{
  "gain_aug_db": 10,
  "targets": ["emotion"],
  "num_classes": 4,
  "loss": "cross_entropy",
  "init": "torch_default",
  "beta1": 0.95,
  "alpha": 4,
  "weight_decay": 0.4
}
Rows from block 6, named by matrix and row number. Rows with one number belong to one channel. Each number is 128 + 32 x the weight over its row's rms, rounded and kept within 0 to 255. All counts start at 0. Numbers have three digits each. After the name is the row's rms in percent of the matrix's.
# c3: 3x3 conv (model.blocks.6.c3.weight, 112x112x3x3, standardized in use), inputs 0-13, a 3x3 kernel for each
# c1: pointwise conv (model.blocks.6.c1.weight, 112x112x1x1, standardized in use), inputs 0-111
c3.18 097:093114138150135136166125149147100111141137113131128086080092109144110135108161084179091151087144174178111162110140118125143167178107113126080091062081082154103069163105127157122160160139120128138113168138084125143128112077108144142128163164162113112084139154134135163090168167126120127104054072117126078079163109151156106092139160109165098089161125085151110148104139162065185096
c3.19 099:083155129140114120065144139147129048121116124142102116122120149116125126048109135128157141207124111197143155126148100126137158158119107092152111140109125097139156112148121100144124147152148164106133120170150133041133095101090131096099103134109166164147132062183122141174127149114115105142163197137125157147176135152135197114118084134082087101156064116061098124154099156168071112
c3.20 104:124099192110065211066159161096129111133110141104116101169118130101115114056132134145123138097139116135169125219115080111097141052100156130164157054147128163122099139167134087082164144139147185108175119080066212147178116096150157090134073107140118105060158126069142109100157178106152136125143170138199162125117102115112167131087094151111148127106163165135111137135133167118161178
c3.21 097:155137098130099075159165138107109111123178094157086142124106137110094139124128131099171102116114075092151187088099137148091159148114060108106072130113146128169088126105142109132106103124075099132166107131128098146133134142189079103140062122067120139216143099141045116179080053149120150173107076073158120198139141087128123103073158161066170125113162144083102198086130154137137130
c3.22 105:172174149112086144074183110141121083077122084106182107091107092097095091154133124162126137121079069156154100140131141107123109170145125070191102140098091138083146089120077089089136129082113156169132124128128158060151147133148176129120150159116159055147164129131175114102166097155132128107146167053118071113083121117118187155180145145142169062092161134115063139117136054137118191
c3.23 098:115138128162147101158099109139160108124127180183099122144094101123111067058114117117085124140150179197093153149073147123130073141165049099162189130136138135136117151074112150057165106128155122152153106109184134203125092142090161124102116136136133095158147145157196144130153088113103139081155089137128090100157120141143201170098077091051073106155151087140080139104128172152189148
c3.24 105:161139107090148120136188058085117078167148120120140125080141093114124064087095086030090089076095134100139122159204163108154110160147084168128126122137135185193166106141141128106133125096129170077082132096146086089164108105144132127119155147111172101112158121126108123080139127100118112093129099105136065104131125180133106135100131149166149158147073193167145094117120092141095144
c3.25 097:092099158110112161165152103103155164134119075119139072139095099136122152042115161066151121116129126094133120130160106151102118107054142136162131159091172112105146085121128159121123132112108138148135184126117151208165111152127099152137127138109161145152143111188130171158113152141128090119139131100153081093122152111151101151156078093145120068132134126154104187120101112162155137
c3.26 103:106153116149105134163169152103105129124104157084123116126094097121117146139113119178174146066118163102094104165086194168126157089075114117148119082123146124107144121133110081117146098110158215145117128176113088135156120117126107093117119076076109139183145108177137131132152161123162130136154113080117142120098153103032119110128125143075098145107125092138076115142147093113173111
c3.27 102:158099103118106187213155184119087123201163094111106088118135099080101164148065142122136156117161000125106176112112173098141168096164170149115123140131176094124146155115144187109160123139140112112189163146163171119147140148106119104115107138117138139131153142172123077110096090165165132223041139143132120204163154111129127171140118051124111111121126119176102160130139142163130051
c3.28 097:129120167163120158122137174148129070163145121114091135107104142168133152184173102125137138146132148133098127122164154182127163178134096092091092147124102173139081165114049168090122138166169056090076091148157132152169138111068148149104136197116128145054142107091122101116122128161126149110169110141073118124076119114192127126113166168138128133126145095120140203105093167178104093
c3.29 098:092160135092126159103155130179063071106119106085115080124119129103096086105134106122125068129134110163118132113126181094106109070077145171155136122133114132123103089141094093115096139045087118122124130125103112116207059143132113140147143079156109133152093172160153115128219156099149123060115078093148131145095109103119139123081153092111153099101107088116116119141131124058085109
c3.30 103:148082125126099063085133159104168129115159111155123170109066128103103102123108112122104040125065045154096137179142099136121064146110132138106140142077139139149184066082124074143149118121110113158187164104185097060134125111079143111125093116139104122164073172157091121162162154097164159147186201140144103048117108054098143060098183141141142129091174137121129135162140129151145143
c3.31 100:165121112152129131050163193158130170161104181119156129146106061140117121136199157168129145129092165195138145133123109112112118069128144122104140060120100148121082155098110162158146094161110189111079171113118100162172116084090183120191145157173131146070134136106196177127098179088083103099050126080103095049092103077091130132145162100154167127060159125121140089106132070121120148
c3.32 099:048106156112132132143144173134153156086112121093151084107131144136145135146169117170116141137133158115102098091114153088120123112113170142124102186108131097127118127093196150155154110110178131135125138087104129111165141171157174154116112099132167134128158113132150124150129108130139144125107079106120149027118102087145147134174131174120072130117070106181143136171140137181114074
c3.33 100:116101135155172123153148150112133140029123153137127144154116126090114073087129105102061090112093134204077105140145087113126132176197118124112128116099147138202098142154161154136134132087103151133139097115060079121148133108141106145117177188104076083159091127164153125122123090106130122163143091204124059083160087092149114183123167168116135119107145120164191091123071087122125156
c3.34 102:102114092138156141152166156139107172194115101142080151112133135148089138131132136131109128110137116147153139137100108144073115174084112136143058127157151133036129122133117155125099070113184070111131135133134111125148118142137219150148182123136126131147206111144110114118141122135150107107103094058080127163169067142189146090083237122148134151079100159147178126136141108152117081
c3.35 101:087105167129084154143021216126146141132121093125113106098174104112139134134108084142152131159179121119172096140153089177074127135109145152114154105114099085141157107141105103131009086127037192126170148094104135152085119120122168104116209131140102160106155109122100099129118095125114125211142083106052158185058126080183114203185179127168106061151147170209182139177137137150157168
c3.36 097:121113153133103122148134143147106185098103144082135142094088080104150073101119153177132103080153134142131162092146168104096103148139146059144082077146097147095149081078069058104092108133090111112123137132123126140114151143142126118131100064149137134144112132143102145159094119178119141105125155124075147097056131082131089101146127105135129143129148116142131069178154123180148075
c3.37 100:093130122079144150117120072108113170119141160143115152194115154163120095121161130093128158199078162129111159109087203122097139115146108121099112232115141140150124115098126081124131129152130117124169136183096120117079164133194112135150082135143069178123200118176053114055119120096074092175129125112088143110100148138114082150141140084136120068140144065113092143079129164131123108
c3.38 103:090142134127155088174141148123167150142128142110098094115166115115129065134061101188135202014171114140129075102114123107133066122108144170118135163109162108129127170073117187123092159165100140096106140103135147148169142177126113144079119105137129138147064148123138156191179176160082089098150166131133086113134112178118063135117141059082134149109091153127142157112124126135180079
c3.39 097:097062186099080201148116138089116099110154089127124160149154195115152119087135106119125138153128141115140184110117147174161177148156110119112122140135188131090173112131148144117118101119129137160147173119112143096153126164184052098112107135111123116156112152123086146130140084127131134150159154114129108122119145109081095135125125110119112113185110110127115147078131130159141118
c3.40 104:160147143131138194141107151128094156076108083122123099131093087114124072169142143143079142122198079182098146145122099122120153162114189138145097162127082093101047091162139134149111134145070095149128126128068126103072134126083096145181128121121132132130179155227146115155112134140088104082162141173110069103063130066122115119094168132123086099000131100139127116098093125130135188
c3.41 097:176134159134126193131128155135084088153153151165137138143155121126115026088112146068175107064097107101113147181170142113110102144055141086090127150129101096117094147172081115122078169073141136091089155121080150141127147115076122099133138091120197127129129116098084150167138095153103127129141127152151183096103144086117140113160094102168120110183095207117104142138136141095082132
c3.42 100:141071136162109138168080094053148153105140126151117152116136148118132151125124133089120107140135150164100118115065215114143145107125109114096139139120155152131151139160117153149112190129118129119188100122128040098141142136174147106207071141120089110128103158127140176153153128097133166119120135083113163155108116115085105159130169125131137109158168080156167128119132109093161184
c3.43 101:115106166066127178102173184137129144099157120075126155179108125184132115081149154191102122167150096104194124138153133135138124166146098149121119126130113171118107159105095147151146121132141120100133173157167122177138157175142154135155120110139141157152162154126153091142133119171105115213086105136137103122122070131103149108135101148118131099061126092146163077131159197161131119
c3.44 099:144147102102125101143155144116159096112134104113156094092106112162152121133149117111128062194135103152065067085165150097111157078104133093089110066165129165106088133126146131132171169145153111101053200099169134107165094127126107130134181085106146081135097104192165130181086117122107123102167137078117103151098121128162118111167119141153105164143127139117111208212155141134079103
c3.45 101:133081156148149155192168149128141119184170121127136089124123072132149058124149124104087100098127133065094155115146106095130096155100158161145080122164107121097116140098150133154135108069122055114134177124056161131130090132110107139109131163134147126110189145175170171203093051113099146157100122157091158139089129116112137149162145092134174128137118146144084146145098110171048091
c3.46 101:139125058149152140089091129061065163143096140155106114111149173108113129087119154112149140126115187126154115051123156127100129156139161070014111143144147016144066179120132114106110160095133152087149157138128190090109081082148096122139173096111080109096119106063134141175042169116102155148169169109102107085151095132098094143197146150155139144171135125165126101103158145164129084
c3.47 100:094111135130143123153121150096179197139102135116191129138103143146064070158079134099096113142130082173115160137105085096108080080129141093124074109154133127071122125144141111121152110160115100098171086094105157041120128136140162122140135138169122107172149106174164068130089163158145195155098092142113105068138122098148131132098150136115126120088112142149177149090156151126050131
c3.48 099:143125137140110146117124103128079207084161152155073080126144067112113093077167112145096142122157102161133109127155069114113137167169109149148158161131100171105157172092108148192107092171092178157146124142135150047138109166107119114128126157203167064138080137082232138140120132124052135192093163130163118103143093171168091122139123182163126173061101085149081140108114111131097122
c3.49 100:120115119123157091151114165114110129148130091174100105145131135103109132118165150193063116161178181121112177194144106145115122121198136236144121106152113145144166110131085165136066141075123100121189069135128124163097117120192137125098113112128129102123160096088117115117067124162130137190121101126156106095159068075168129155079097179079120138109162203082087142119064096177213183
c3.50 102:115102150105076203088143121137114095115127178107057077135139105118129162094118086108139149135170104136099103101073139071118145118152124122143144116152120129109148128082065110136133122122133127056147084158153125125100142132161128134090159113105145066125166136155194125185146136167127121186146163223110130154127151136134221126114153166122158110119191150172125107106166082131198125
c3.51 103:137146164141138125129168138151055119189082106150156104093083139089100183087067128132105151113121149120181070126114124054105099054125132120130122067150158060117087133127120141111123101122169168077097109098136040130132100080101149113107190140087129181158105162176182115177137125118170147128152108100135161135103151060136132136162095157127112184166120145115123143006164145063117060
c3.52 100:129107172113151128142156153063119118090106121083133105061145113072108115103117121098170099097107163151145089139137102144113118202139133159154120106108117135110132178139126131165101144111156146178100174147079132098105122064087097107103184134127189154114160079134183193119118056148113086146101069167147127144099046141195100139133196053132082145164110108191131111151155098075130175
c3.53 099:172139108125154098169156101121129174153156140106134114142113082147117134090102161156106152116142145172134114103128100150138108081134172130195135163171119112029108089025114112114168077117190118126072123084120176115213151112079103117106161099140193162130123111197140125093145095208074145163099183147181163124136098181161128117101139154099117200100103141091135146144128132113123174
c3.54 101:146066123158101095170065145080082143129121094135129140084148118096088109053128121183125147116108177099121143146186099095157132110139167134096122121139144090123124135111119143147117171143081083092167123164116108108152121108119187074101118113175070195158099166104111101100107073093148063135124066115093080140093107144098158125137115079152110129111173121111119104135143114136113158
c3.55 100:133137163145154127146155169060100128144137131124121127120173140101181158119167100121144161084115091184091072178105185110104145122105114105103127148124151123185114149154112140107178141146156107083178096161135118066151161142156134126119156135107193123166082146091072154153128126125064115083142146154094147154130098096119079102103171109097113137125085147093113096149134216062138086
c3.56 097:127150156159114140144126147162159116065155117106135075145145162140103107108098147156069118131177165124114136075114129162121130117088167161109115121160139097127150182100125190136102154104168168161206107184134155085141126158088139126080096130143136201059119154125159125142139119083129127107127138114102154088169156166113171109156151191178148112105098130141168049106150112155126186
c3.57 097:119143132138123173145157153183109090062109091084130118093154190129158171116117110114182132138115101131162127125173140090098160162104131110122093169153100159103066173106168181111098123092116120149161171131160145129148124143127181116147134147102157134158099114137148118136174122227142116114203143114109108146126075126157145168142138082154123053144105167209136148153093091158092229
c3.58 106:168136130143134147134136176131149154039121144110088127166171121129159111072134137094104115131125102123172100124129082142142114118068147127106132146135129082071122105149159106143120144117040044081147158156184124213170118127133139115139107112141147118142154160152132123128170163134098149091113096076114112111147163111121099118113127084110138084142106101057139134132068107165145051
c3.59 095:154185129197132132138103049097112072127065138131132148100081116087126148086122123136131123149172124122127140180130135141125175145128142091138166087133100169135162178151120166114126142134137102102061164089154085100140072080118137126133028152116116177221097123181140107109128114113160159116087037095179130091148124127117130149207164076165118099101126119151121255159075121097113064
c3.60 102:112128136131095122112140130111169169158118092101139126146068098118135128108125152132152120160103108110136142142144145141100200080178151146090070133127114147186129097183085121113103178123061150154167126134141146130116125091121047108136074123151139154143125117168115080178128130138138126165176159092131115179096101173068166166106097064116095110132086056171071095151143157163120072
c3.61 103:135124148119133104137163143152116074150105110131174184155128164161126121096112108198136171158142115135110161084112154100128128095151092130137121122116131097120104169151105138138076131125145082107117105119097117104096119139055124105075150218124134099151142127160187104089144080094111150088033129123116132194140151186118106084166135122182082136095161152145137130149115102114081158
c3.62 100:039188114074134151071134063175123132153117105105121165128141138115113124096100128147099196189105158125125131144132191110123124083135146097149125117132085137124127179108139137142152093143098126134160084131166131168108089099086154153123116153175065096130147129124140153182098096093142144101210171109106156121093110131125097099092091190102088086142148123076101111134098084186128073
c3.63 104:043093127105135147104147092086149106121108094127141152131089122129114127130163141133150136134113184093149093132091064154131176159090168179204140149074150152189099148147101187166110157117191169105093124095134171104118145084133132118107146158125170126094155131095123183085158155127078136141148089159142171151146126165166157191129101125139093087162113132119186144161126136180096197
c3.64 093:061153123106099150104172128139114145091109162121088146136134177145140149055091125141076135110115139073112137130096183115116148079165130133086145145137137067166116118104091126133113077075168114119116094159146088104103109147180096094105110159046128154141160152078154200057127118115096111102178122083102049129115107173115113118106117132155082140094139119108181082157093169099106066
c3.65 100:120117102130140130095201148153166134133168138107166125090133119119138132120160170196152112069148162156127134099165148081137150074171115106148098128171089098139087082072119068144162111108135119128053079174139137153105121140142135156144134217158123147164154143085184155198086155149051118111144156133120078131118133137112235184150127169086078120079076074154110025190138150137138161
c3.66 100:168112137133100162114125160144138133099105056053204142126072085148126099094103145106090138149190073141100118164117131169093135161158170114142129107087139166105138135133078149153110135110104191141180139125053188073119143087106096134149166079117192137096179116133158162167170063050140115106067138136066086084114109128065180077191129091152113080166168098185093114103105080117129142
c3.67 102:185037124121122139148154182091126154074120110084165147150175094153137132165143080102115101138141140162176167121141171115126142144072132119163113110099183164119119149141109123100115100171125172134153161140181188142140129111138104153110192099136151138147177118085112142132147120106047121112031085148125170092069120111047115105169048114213114168173116141125124093129132169123140160
c3.68 103:114104145044107150108131184101147072109164130185089062104109082060137020091135143193099129116173121176140120127087156124118126095050134114108127129155139123099135130096114137146066154171043133139078127098112171097102129148151100130114177080144124134118112114160147129138169139164105076125119175150140109062168106099163121119133139120124111180152146081190104129162155123159139093
c3.69 099:154130060122157090126158141129107098118131111136142112177138080135126145093123087083107091140108085119157166135145121136128108109146144019121054114129139159118190124161094150131133141118126118125133078127115074152132120122145150143124180158169171112171135113124150098065131041052127104117074143120095055160188107130170121093075124133099121110155118144140111164151106092152144151
c3.70 102:073211106137104157127073053087092145072135126135171160090131140122131129172110123132168123164149160113173151082140140072118172060169090120156141120110122131177150075102123151089132128160120059131171102102124194126187142128141136148149074128076104131149045103151177100122087127156119124116087082063160102163169118114126099078092155140072127111144192163092067194102121118122133173
c3.71 102:147051142108090152146077095165101112123165160148160109118163079153132159158058188065136122115149174096168151117127103116114088194094090101160108176140116142138043161130120138155111132100109170102153144155173097122131113132125146126173128124159115127141113145144176129129129138137147143136174131168158086099107148108125103159131063141152148056091087090159088142135127131085173098
c3.72 099:130116159129091106133137098118091155086144106171141159129166134139134134122164137150086108123106064096081145121135123095133140140116113154090167120171138104095138184099136151133107167149125126067118192145106128110115134174136103145099070083096200124155162151154118227120091153117177122163182130140142134140136115149160152093134167074168122095143070044086084138166125172111104125
c3.73 098:109156112135108156099093167150132105199102138156115138109119104177126110068120152129146085098129095113159155089057157192073144170110098155123073118124107106162127140163061142142100171124103138126057129118111158108110133160116134108078126136129108117072103156154112143158091115116094092113100128095135047144149075168146186096160139158089114141107126069150139151142154130145141140
c1.18 094:130153088138142066127129132160113088095129125108133123138180087098114123122107104148168094037133171061127130120146115084146126169108177109105157109092119146128138138151092135141189170127122130164062154118158168099155185093113085129134151062160097145096131111198156082115120155149168144150068146137085178062115098037143130127109132148151
c1.19 104:128134137148155107170177082055119142077110152118091147142161148126114091141169170156137114087120073129145109136113125168117122117082093121215009151111154100154139150120165103097159165200101133134155128150066111112157127143138142131090091193163152108106087114061144163125091132076153114129113142095118107118179119146125159098120081145166
c1.20 102:050123097153062154077054071131136094147133121148153200109144138090144124110145114159076119136157088054102127125207088128121150179109106167080161101147092170152192098146113123160086132135149079084147116146124130174102137101113069118141155072117163083148122171117115126108126124132133122099117138152137184157117093147142102113114169165171
c1.21 098:106172094127087122137138088086168129181127098094038094154105158133038152092157138137149130158131108122113123115151149126149075161113112167110099105142118107149108058128166106085132124054111174138158073189176151144132158109118138144153133140143128174113099116143069151200122045112139146150178091111157131120168115105104178156099135110152
c1.22 100:075134084071106100091145142136136118192127098132150159158167085144144119192133070065131112130071119129117074109152102158113121135118109105154150177111063118156155170139135179127160125071095090174129156174119132131139155136169167164089193194104067181084064118144111154155120115098119120149151137134132166133078137102105082148171140101152
c1.23 105:153123113169128129005101134150145123068130153124126165147154138138081140078135163121143169130098142119020098187118106140137136109128141092129099154104160111180112000131110068160157134080103128120144126115138139144137173110096141125135168153108078136126143113148150168127159117104108136099112150102136126105114118154122139121150134106186
c1.24 096:172154122097174153082096114133098126130124056162131091074105166093119143163102087125125145167154128144173097079160125169141130126117033130093139125113153177127138106164118071113099153086104115124169109174115202153138145112103151114150142125127113148114081095091034101043160200144102142143132091146154152124141113127144124155119158073154
c1.25 098:132095123133091089107139148103095148114089093137060048134102126131089116069133118127131140143185142075099154108086152118124156126145107169152101111114154051149125018133108143164157120086083162138171148116136092095160113155179131113175127121140067176141065147133168139103122078149093175139179177112162135170141162116146127106150134100089
c1.26 103:093115094113119119116172071117138155085153082139127153171116119139073113148110137122091172152124153100143156098186142201090115123086099138150097129095032122091159158100143179122114054147115079122123102154123130127127068129147166153141112127146124100128188130137110143163159165151084088143088159069234165134150064106109117137133129151140
c1.27 097:095179077149139117109148102152134170109135121150192129155138106167138133159144052142093116111079151148164099176087050156063078076108125109095125131134136182117158130092068159083134116163147122167127143118100135130177131128127146143094147035129128112116105068095109084139130153073159167158197122099131088109143119095128150098090167127165
c1.28 098:130159130130144120089168176087158108130090137155142125157119117095074108051109140137164097133114167099152124090126202144120123167086190136058133112088109061159224124141149086037173090095099148109095144166140137092096121109114113150123149117170083141152117144118144148141119090125125125132137117151114176124078151117162196145105092163085
c1.29 096:146126075140091132097109126186118094117122126121164084159100142148123102156124115104151133150127149107137100104152119181188088181058107084112103135182143134114142120165083088098189169103110152158177105124111162168173115165110157146123112124151114101117117065122090144114113183115121148095162061159143046095154113123151157135097138026185
c1.30 103:080165095047114071150093105176172103156145145101177152141141166169132166110159093144121068108053144133110119138127147096129086123070132161074102100153095130080160124126077168135152158114133195138091175136100103190028185135180115153128118120136140137145157146121116101128100090107131126127154129088089155106124117067111157148133134135153
c1.31 090:126084113053117118176130110135100073190146085095084200083076118158152177065089112149148112169134142140172129091151169121122143096110144154117099098138152086121123141134100093131084085131102094111114198211139127090077155112155126120152182162082138125139117153084120105122148162110096131158115122098129150150131158095114100043113110169099
c1.32 102:154125154146118053179077179100155102072155158194089101166147126087106054139112124138122093123149155113170092111101140084091148197129151136112047094123109093151138116144140119116162096114133101059154180117072119108100145108176091122124056132128134096148132162118143207161095127095110126126143140135112107119132145084152107113149099194156
c1.33 103:200122123110135109131129158131128094143069094115116135075149125106127126124154115166147129105092093133094038140125118155161113125142079150120096168172150146186151101166186115162101131056081183137122138163121177106165164095111151145138100147094092185154149058084113157153141122053145138118151067154072122165079133149144163131175148094134
c1.34 099:176114078141069161139142145124125038145150189104100228144121129137172118102113130127144118078056107114177152060164100101114118094081156083133080169122114155106154142116166117114145153150121135161120109169119115135096103170077114192113087170145124145123127117133146130113153124090158139113117105112023136128144159124118152092186152103136
c1.35 103:079117148205056133123094106140133135119148069127156155029121072087150084074163191123161151145129125127187160123137114133147116131120136079119175134138164130118129154134170118104098121116146122208159120126120078087155104108065132089112153185155126156111115100118115129135145137158124079165087107084116087056152124144180161131081113149145
c1.36 099:085106144150087149084110113134126124143147120128161136153091099113119111143121082153116183101059108175160121132166132112147140158077178166110112122168104175091202109137099070129146170108175092104150153100105136133111142148035060104114103151173116118154142123156138165088066162141155075132177144098125157070069092128176121064129134111124
c1.37 100:152148108072078119111194118125070157112101114100133151118135160147128205126170128102111152110178115113133155113151071130149101128133073065114155091117123166110118128162149121170136142106156105191181139082091081138166168153109097143113123087153106161164117079158076086163177125115086173120097172120054132097160106166154130113169134055140
c1.38 101:159101134164162096102086136127075093135133116082136086116139117132090120116103120177161151220179122121083108130099136136120132168121139153106136154139159110146141178105162146148099112146051107145155149079147159101161080139154134117177070059140116151106114147124124115125171113055059126096095200151161144170091134133076066068103130114156
c1.39 099:079161134102174133125121079145121138120137128112138130138157066107118147117123143118161110132119165102183064128117071076136124127161083157094105130141182110131125115144149119126111133122160150143124127085091097070189074149136147111168156134217088138147116183084151138145137081043141178113160165153073128097101142028161135087106084134146
c1.40 099:155094115196114133147144147150069113089074100119131135121092108125104101158090133061184129087142153131139111080108101100160127154105107169147116141106130118088048116156160048066140136137183137116160123102154156172119127177140124151112124147152141112136161144119102128155093130151125159114177066191104125034130183123124059142150134169079
c1.41 099:135168118086096141112120110131128154103136114183171108081098130154138130105114168048133137128125095112123134125143092114124162116147094128096137179103116120123114104073117152177128185170079172112108156137148181065059145158094122097146110170157129136147102059134108143089127173152223173089115169112123164085054152175128138068102095099116
c1.42 100:086144118126132104170120102160199123162137183133145100101114119137126185148133107164120140110061138147128083103107149135150140132111144123063150101138088094073081088152045177157138169119120105097080130129179114171115123066184164101118130103128106162162112151119185088071135139096142175184125140094085129175144079060132082096120136116157
c1.43 099:133184125176128121156159129167117063111159155151144121173108168078091120163138131196082141140115134123144169159105097187123104120130161122128037090180113142165126116174144053146126131103115156134135101139088148149155068113154095148104069134143110169078130145103128105131108125143073159121112155111073063063129151142098141073106176108174
c1.44 102:124129158144105172139069117107133115093162083097142182159155164137158080107144058145129106111093120101115135171107149139146159147099129096152169199141144179159124129014086169112169146122086060096156146108150110071113097095144097139132085123153160106105083080135144144085178111133116150121107199078145132145141141103123091114168132084153
c1.45 100:140182150124105169153107150143152119182076129127143152087127073137162116094150077065119095122113166108110146099110159130070113144171133148136130162163163122062127145146108110149146180165093073101164180054149166100048123144128140129082121139125072134101085133137122115088100142180145106106085147124092173098090137146131093088169184160067
c1.46 109:164087102123113145097142128089134089153159150109090141146183134149119096109121125144138095145130098111110088144223142121101120162106104129138160122118161149134157122120143139077132123000085103135163101118147127131154160146109069151151090145143104156113177188106120097135114131109088142125174150118079146154091135077133154145128165119113
c1.47 102:160088069136114161104102120086178132127151096134047145114145114108098127054177184156171111116146119173150131127146170116145136173097053141113130129119153129180121114136175082136170071060133112174148117098102169133140159128141094112126098143128123151156177149131196137171089139092097120127145084094070152110094151041107115149123155106154
c1.48 097:134159115175112139162145104123131093119106108153077130072136154098181114124172164139172119120166126105092105141142129180171127166165033097181165149112154108143127010123139104154137150099143149111129068119183120138155116184022109111181138122113092148127146123087133151134105092069111071153139136124119105096139116110135098126122123089124
c1.49 105:167131108188117156145144128104142022136069126133115131061086067172144142129144214091063120133082140154155126113133138085100152106031130092093116117141129126167176109173145108143089175117123104151112129126161165179111146120125132160105118136118140143136116168150181134071089145117135182128080075105141134119082155129148161118100125103156
c1.50 105:049103138190117156120165128140110144174185135128088105115143116151089130122119152178150160097134144122154140143136135139136121196121173173117125104136160089149129151123133054101094130129060195176135093112151146119108130143072112149115117083140095093112192176092124110110210069159044115150138131070096111136094097136118076122126127084107
c1.51 100:150055108124116184101113089187141156107172085120114174112122126176089172117130177128128178155168125046101171097145091147211150121059129097112140117126150158123175124098124115095143138097073149171174151167078128106145096165111065095154182100159133099114131119171093107092152130140125108085080133109105121116124154145076081119137116108141
c1.52 104:162104115111112105177165108081077025073158060130104141099141135169141101102139156151110125074123135158110076092199097137152181126161138107129177106152136106138120104085166140105099134134091196148149164088134162128146127152131149141095081099110157145106116123104152134193065178107161181094134146160054121099113106136148159140100129132102
c1.53 099:164181114155140158112067123116158103116129098142074123178161130160083134108194164162030141126174135119157088158101085094096124103115166105102073164124100133136148152091131099169144164129115123146159118085130123134133128134095107187117064149135145157093065059148179142127134111138139176106099153077181075144117114135146117041137131106110
c1.54 100:080121086091176144155191078176037095128147097067127161129171115149126145134120109135145122139172128130130155144148124190145109163137168151112117128117093087146096148101112156097160144111076159176185187122159128104169108122138082085140121106172148069105117158134105094149183103140126174113111110123075115112126111088171074075103154109054
c1.55 100:189142187126117118075168131163126102123144178171073114071097114111107130112103122123103161154210136126135092161164105101128138092114118136197152165127148148107147110134132069151070132106115110195155143109122101121146106110069101143106098099135075157073131121096057085150038111093156128093148087164168150136155132162191160136125134129144
c1.56 094:093176099182122165157197131149138160164158184133103127140117141165127098119125134105097121097101135135131137139091150128088123164146175117110178120105107073126123168065137135090114164159154086133118173147127102079086097114103093167072123111159134072140120164107182107128165093115124191090115107158063035077154091103076106088136087098142
c1.57 096:134123169108083151113128123125104056135091182081128079132120126159168127134073113168173081084214132104132142117157131102101116129122130145189133163100143072105091094112133126112180131115141165121163136094143117109164139141172116181151119074154097065107141196104136121194116106158126074169105084151106065105149164072132117161157139121181
c1.58 103:130105162123138146144162090153132156126054094128123114122146118104196058089107114060112119119140062132101150132102120147137141105109142119116146155157094128161132133095082125139143103128011144124143140135111189152138128111172092112127121137151151129099065115156124129098138136180137170080111231147126068148151170139063153157164143076085
c1.59 099:147030133170145141109086122116160126099070129071138160126149182125126102120146143095122050161094120140080138107144147167137117122042113107072152133111137128141168128139204111108129142113140163190192154119078159111151153117136135150145107164104135124139128147126060171153106113165081139083138133122128146092129195048124165118078120107153
c1.60 098:093079153071119113110150109115119085095148105130055161096164124171117151103140164150136126161145159132113133044112168087171119148148145056094148126093148100118124116129088136097160142097144099150186193157139085092168132087153197157092162114087148140137083118114095095084177130130149126176106048118147107119131126151210142129123104171114
c1.61 089:135103110123144107142119102126168148073116072134159181127073099153140156170056137133122124127147121101146126097137130150182101109126140116130159135132166090080109192148107159095057108172168077141184136124134122102150091105102094073146086093177110117168105075132030108056133158138165125090097162160127171119163133137100105078096107160105
c1.62 094:161115089106135144118136138129134101090093105106139162129079142122068198088050110142198119118140089108138141088137148153167138140127061126085164151147196149112105068147222082119145094076163114178123122135135149148146133196102161124185129116123093181166135132139119143134096095086120100129055108089106155084133123117120146164104096111151
c1.63 100:133118106118144060196106127145133117100147202129138117177133109182149132194041133149144153086131144117161129089146182121062113131105136121117146091179104146131159141154120155073116109153090134056112134092089105166154084103177102103102071069147099087114121096104099158181136091106132126126067144169139159156078127157103138121117181112127
c1.64 098:097118147121126157145184075167117101080094145092104078133129115110083123111121121114094109118136109102160111192127152180125130161119123167150134136174037081063168095110134141113075108120160102137186155127076110152159119166144095114135108186139127187140122115128148171086150163141137224130128134106168057134170096090122187106113093148151
c1.65 099:159167137143143156142182150119098118074123115095085125160093159113072135160139096136128106173111065125115081127146167098162119140132114134132047114129074048187110114167088099117121067071123062133146134116083173134154074079160167125161122101096102157139128132129110156178131174124099190189143113120154139179124118130076128131115151157083
c1.66 095:096109106210066096149128134119131112129113123142143077158179168132106137143105172151069137095114081090096117113149098132077111104154132101156151134125121163121156071076166156143218176145126091105186189166084101160110106144160126126090133127179111108147126123077099103139150104072142137056084149094169169140140099174110141090147118120173
c1.67 111:130116143155118102092148174135135105117134097128129123108159170092181140059124142114096101163113130174123155133151163128085144081093068171183085180174100061160130090158159129136140107116111062113163152139132160117063116059137094084146148100105101111145122078088143168131160160140142172156138146119145100185141183129184072125137056110164
c1.68 101:097166145185108167140099122116050091103178078104151175191081112118110117127131132142120155115122110072075114134102167129103114064135140152160126129099146153091138160094115085137126181154088115149091111147128148183110115135095108104177146085104148162073068135138142134094182115164137166120145172107136108177055103198124080086170099122138
c1.69 101:154135131113134113147132161111099109114093155049147125129135076151073113169112158121104172094121133143139141114124143110139110114180063133121074149160191080082111132126142128134123164167142139175187060035123131125129137105051117110107074174147087090175082100153066123157123160120132085092183094164115149166147142157177172128115113126133
c1.70 103:101141137133127105090095164100123122124117105139123127123104149138161110118168137143108133088169191120096108112104144131120146161116138140043172121089122103105121165155121131145191111099120090154151060042135167140199202160068103089120098147097149113119118075183148076155105046167151105109112115101144159123094180130146163141048117115130
c1.71 100:083179128149103154170164097145138153128136086178150143177145148163156126116140090156128112085109091102121132183034123198125136105074138093083118131145194159157084118111137168112197132140133156136112144122136088114143087089039095097123180129152126062130136138101165089131070057126108119165118151138136096114118096131098131130077099097123
c1.72 096:071156146117124185152150154163124114120121169136107157089132056172128134168143147151102141048113115109163191091115114138077165146129138098127152158179152084113094128136108143154099145158086162147065065129092136086104115123076074187124098118064111145089083122105108143174113134189100085158119139074092131154107150136145125106175189143125
c1.73 098:099113117122062111156109100162092050114170089120159119176074112155130110159103098148144114163127166172178072178139135142140187148125124120153042099106154148151115126150108045112090120195117142075154109130098121092149110134164096136129089128101200089115090129089163167112143146142114134126103150113145152105099184097114127117107045135151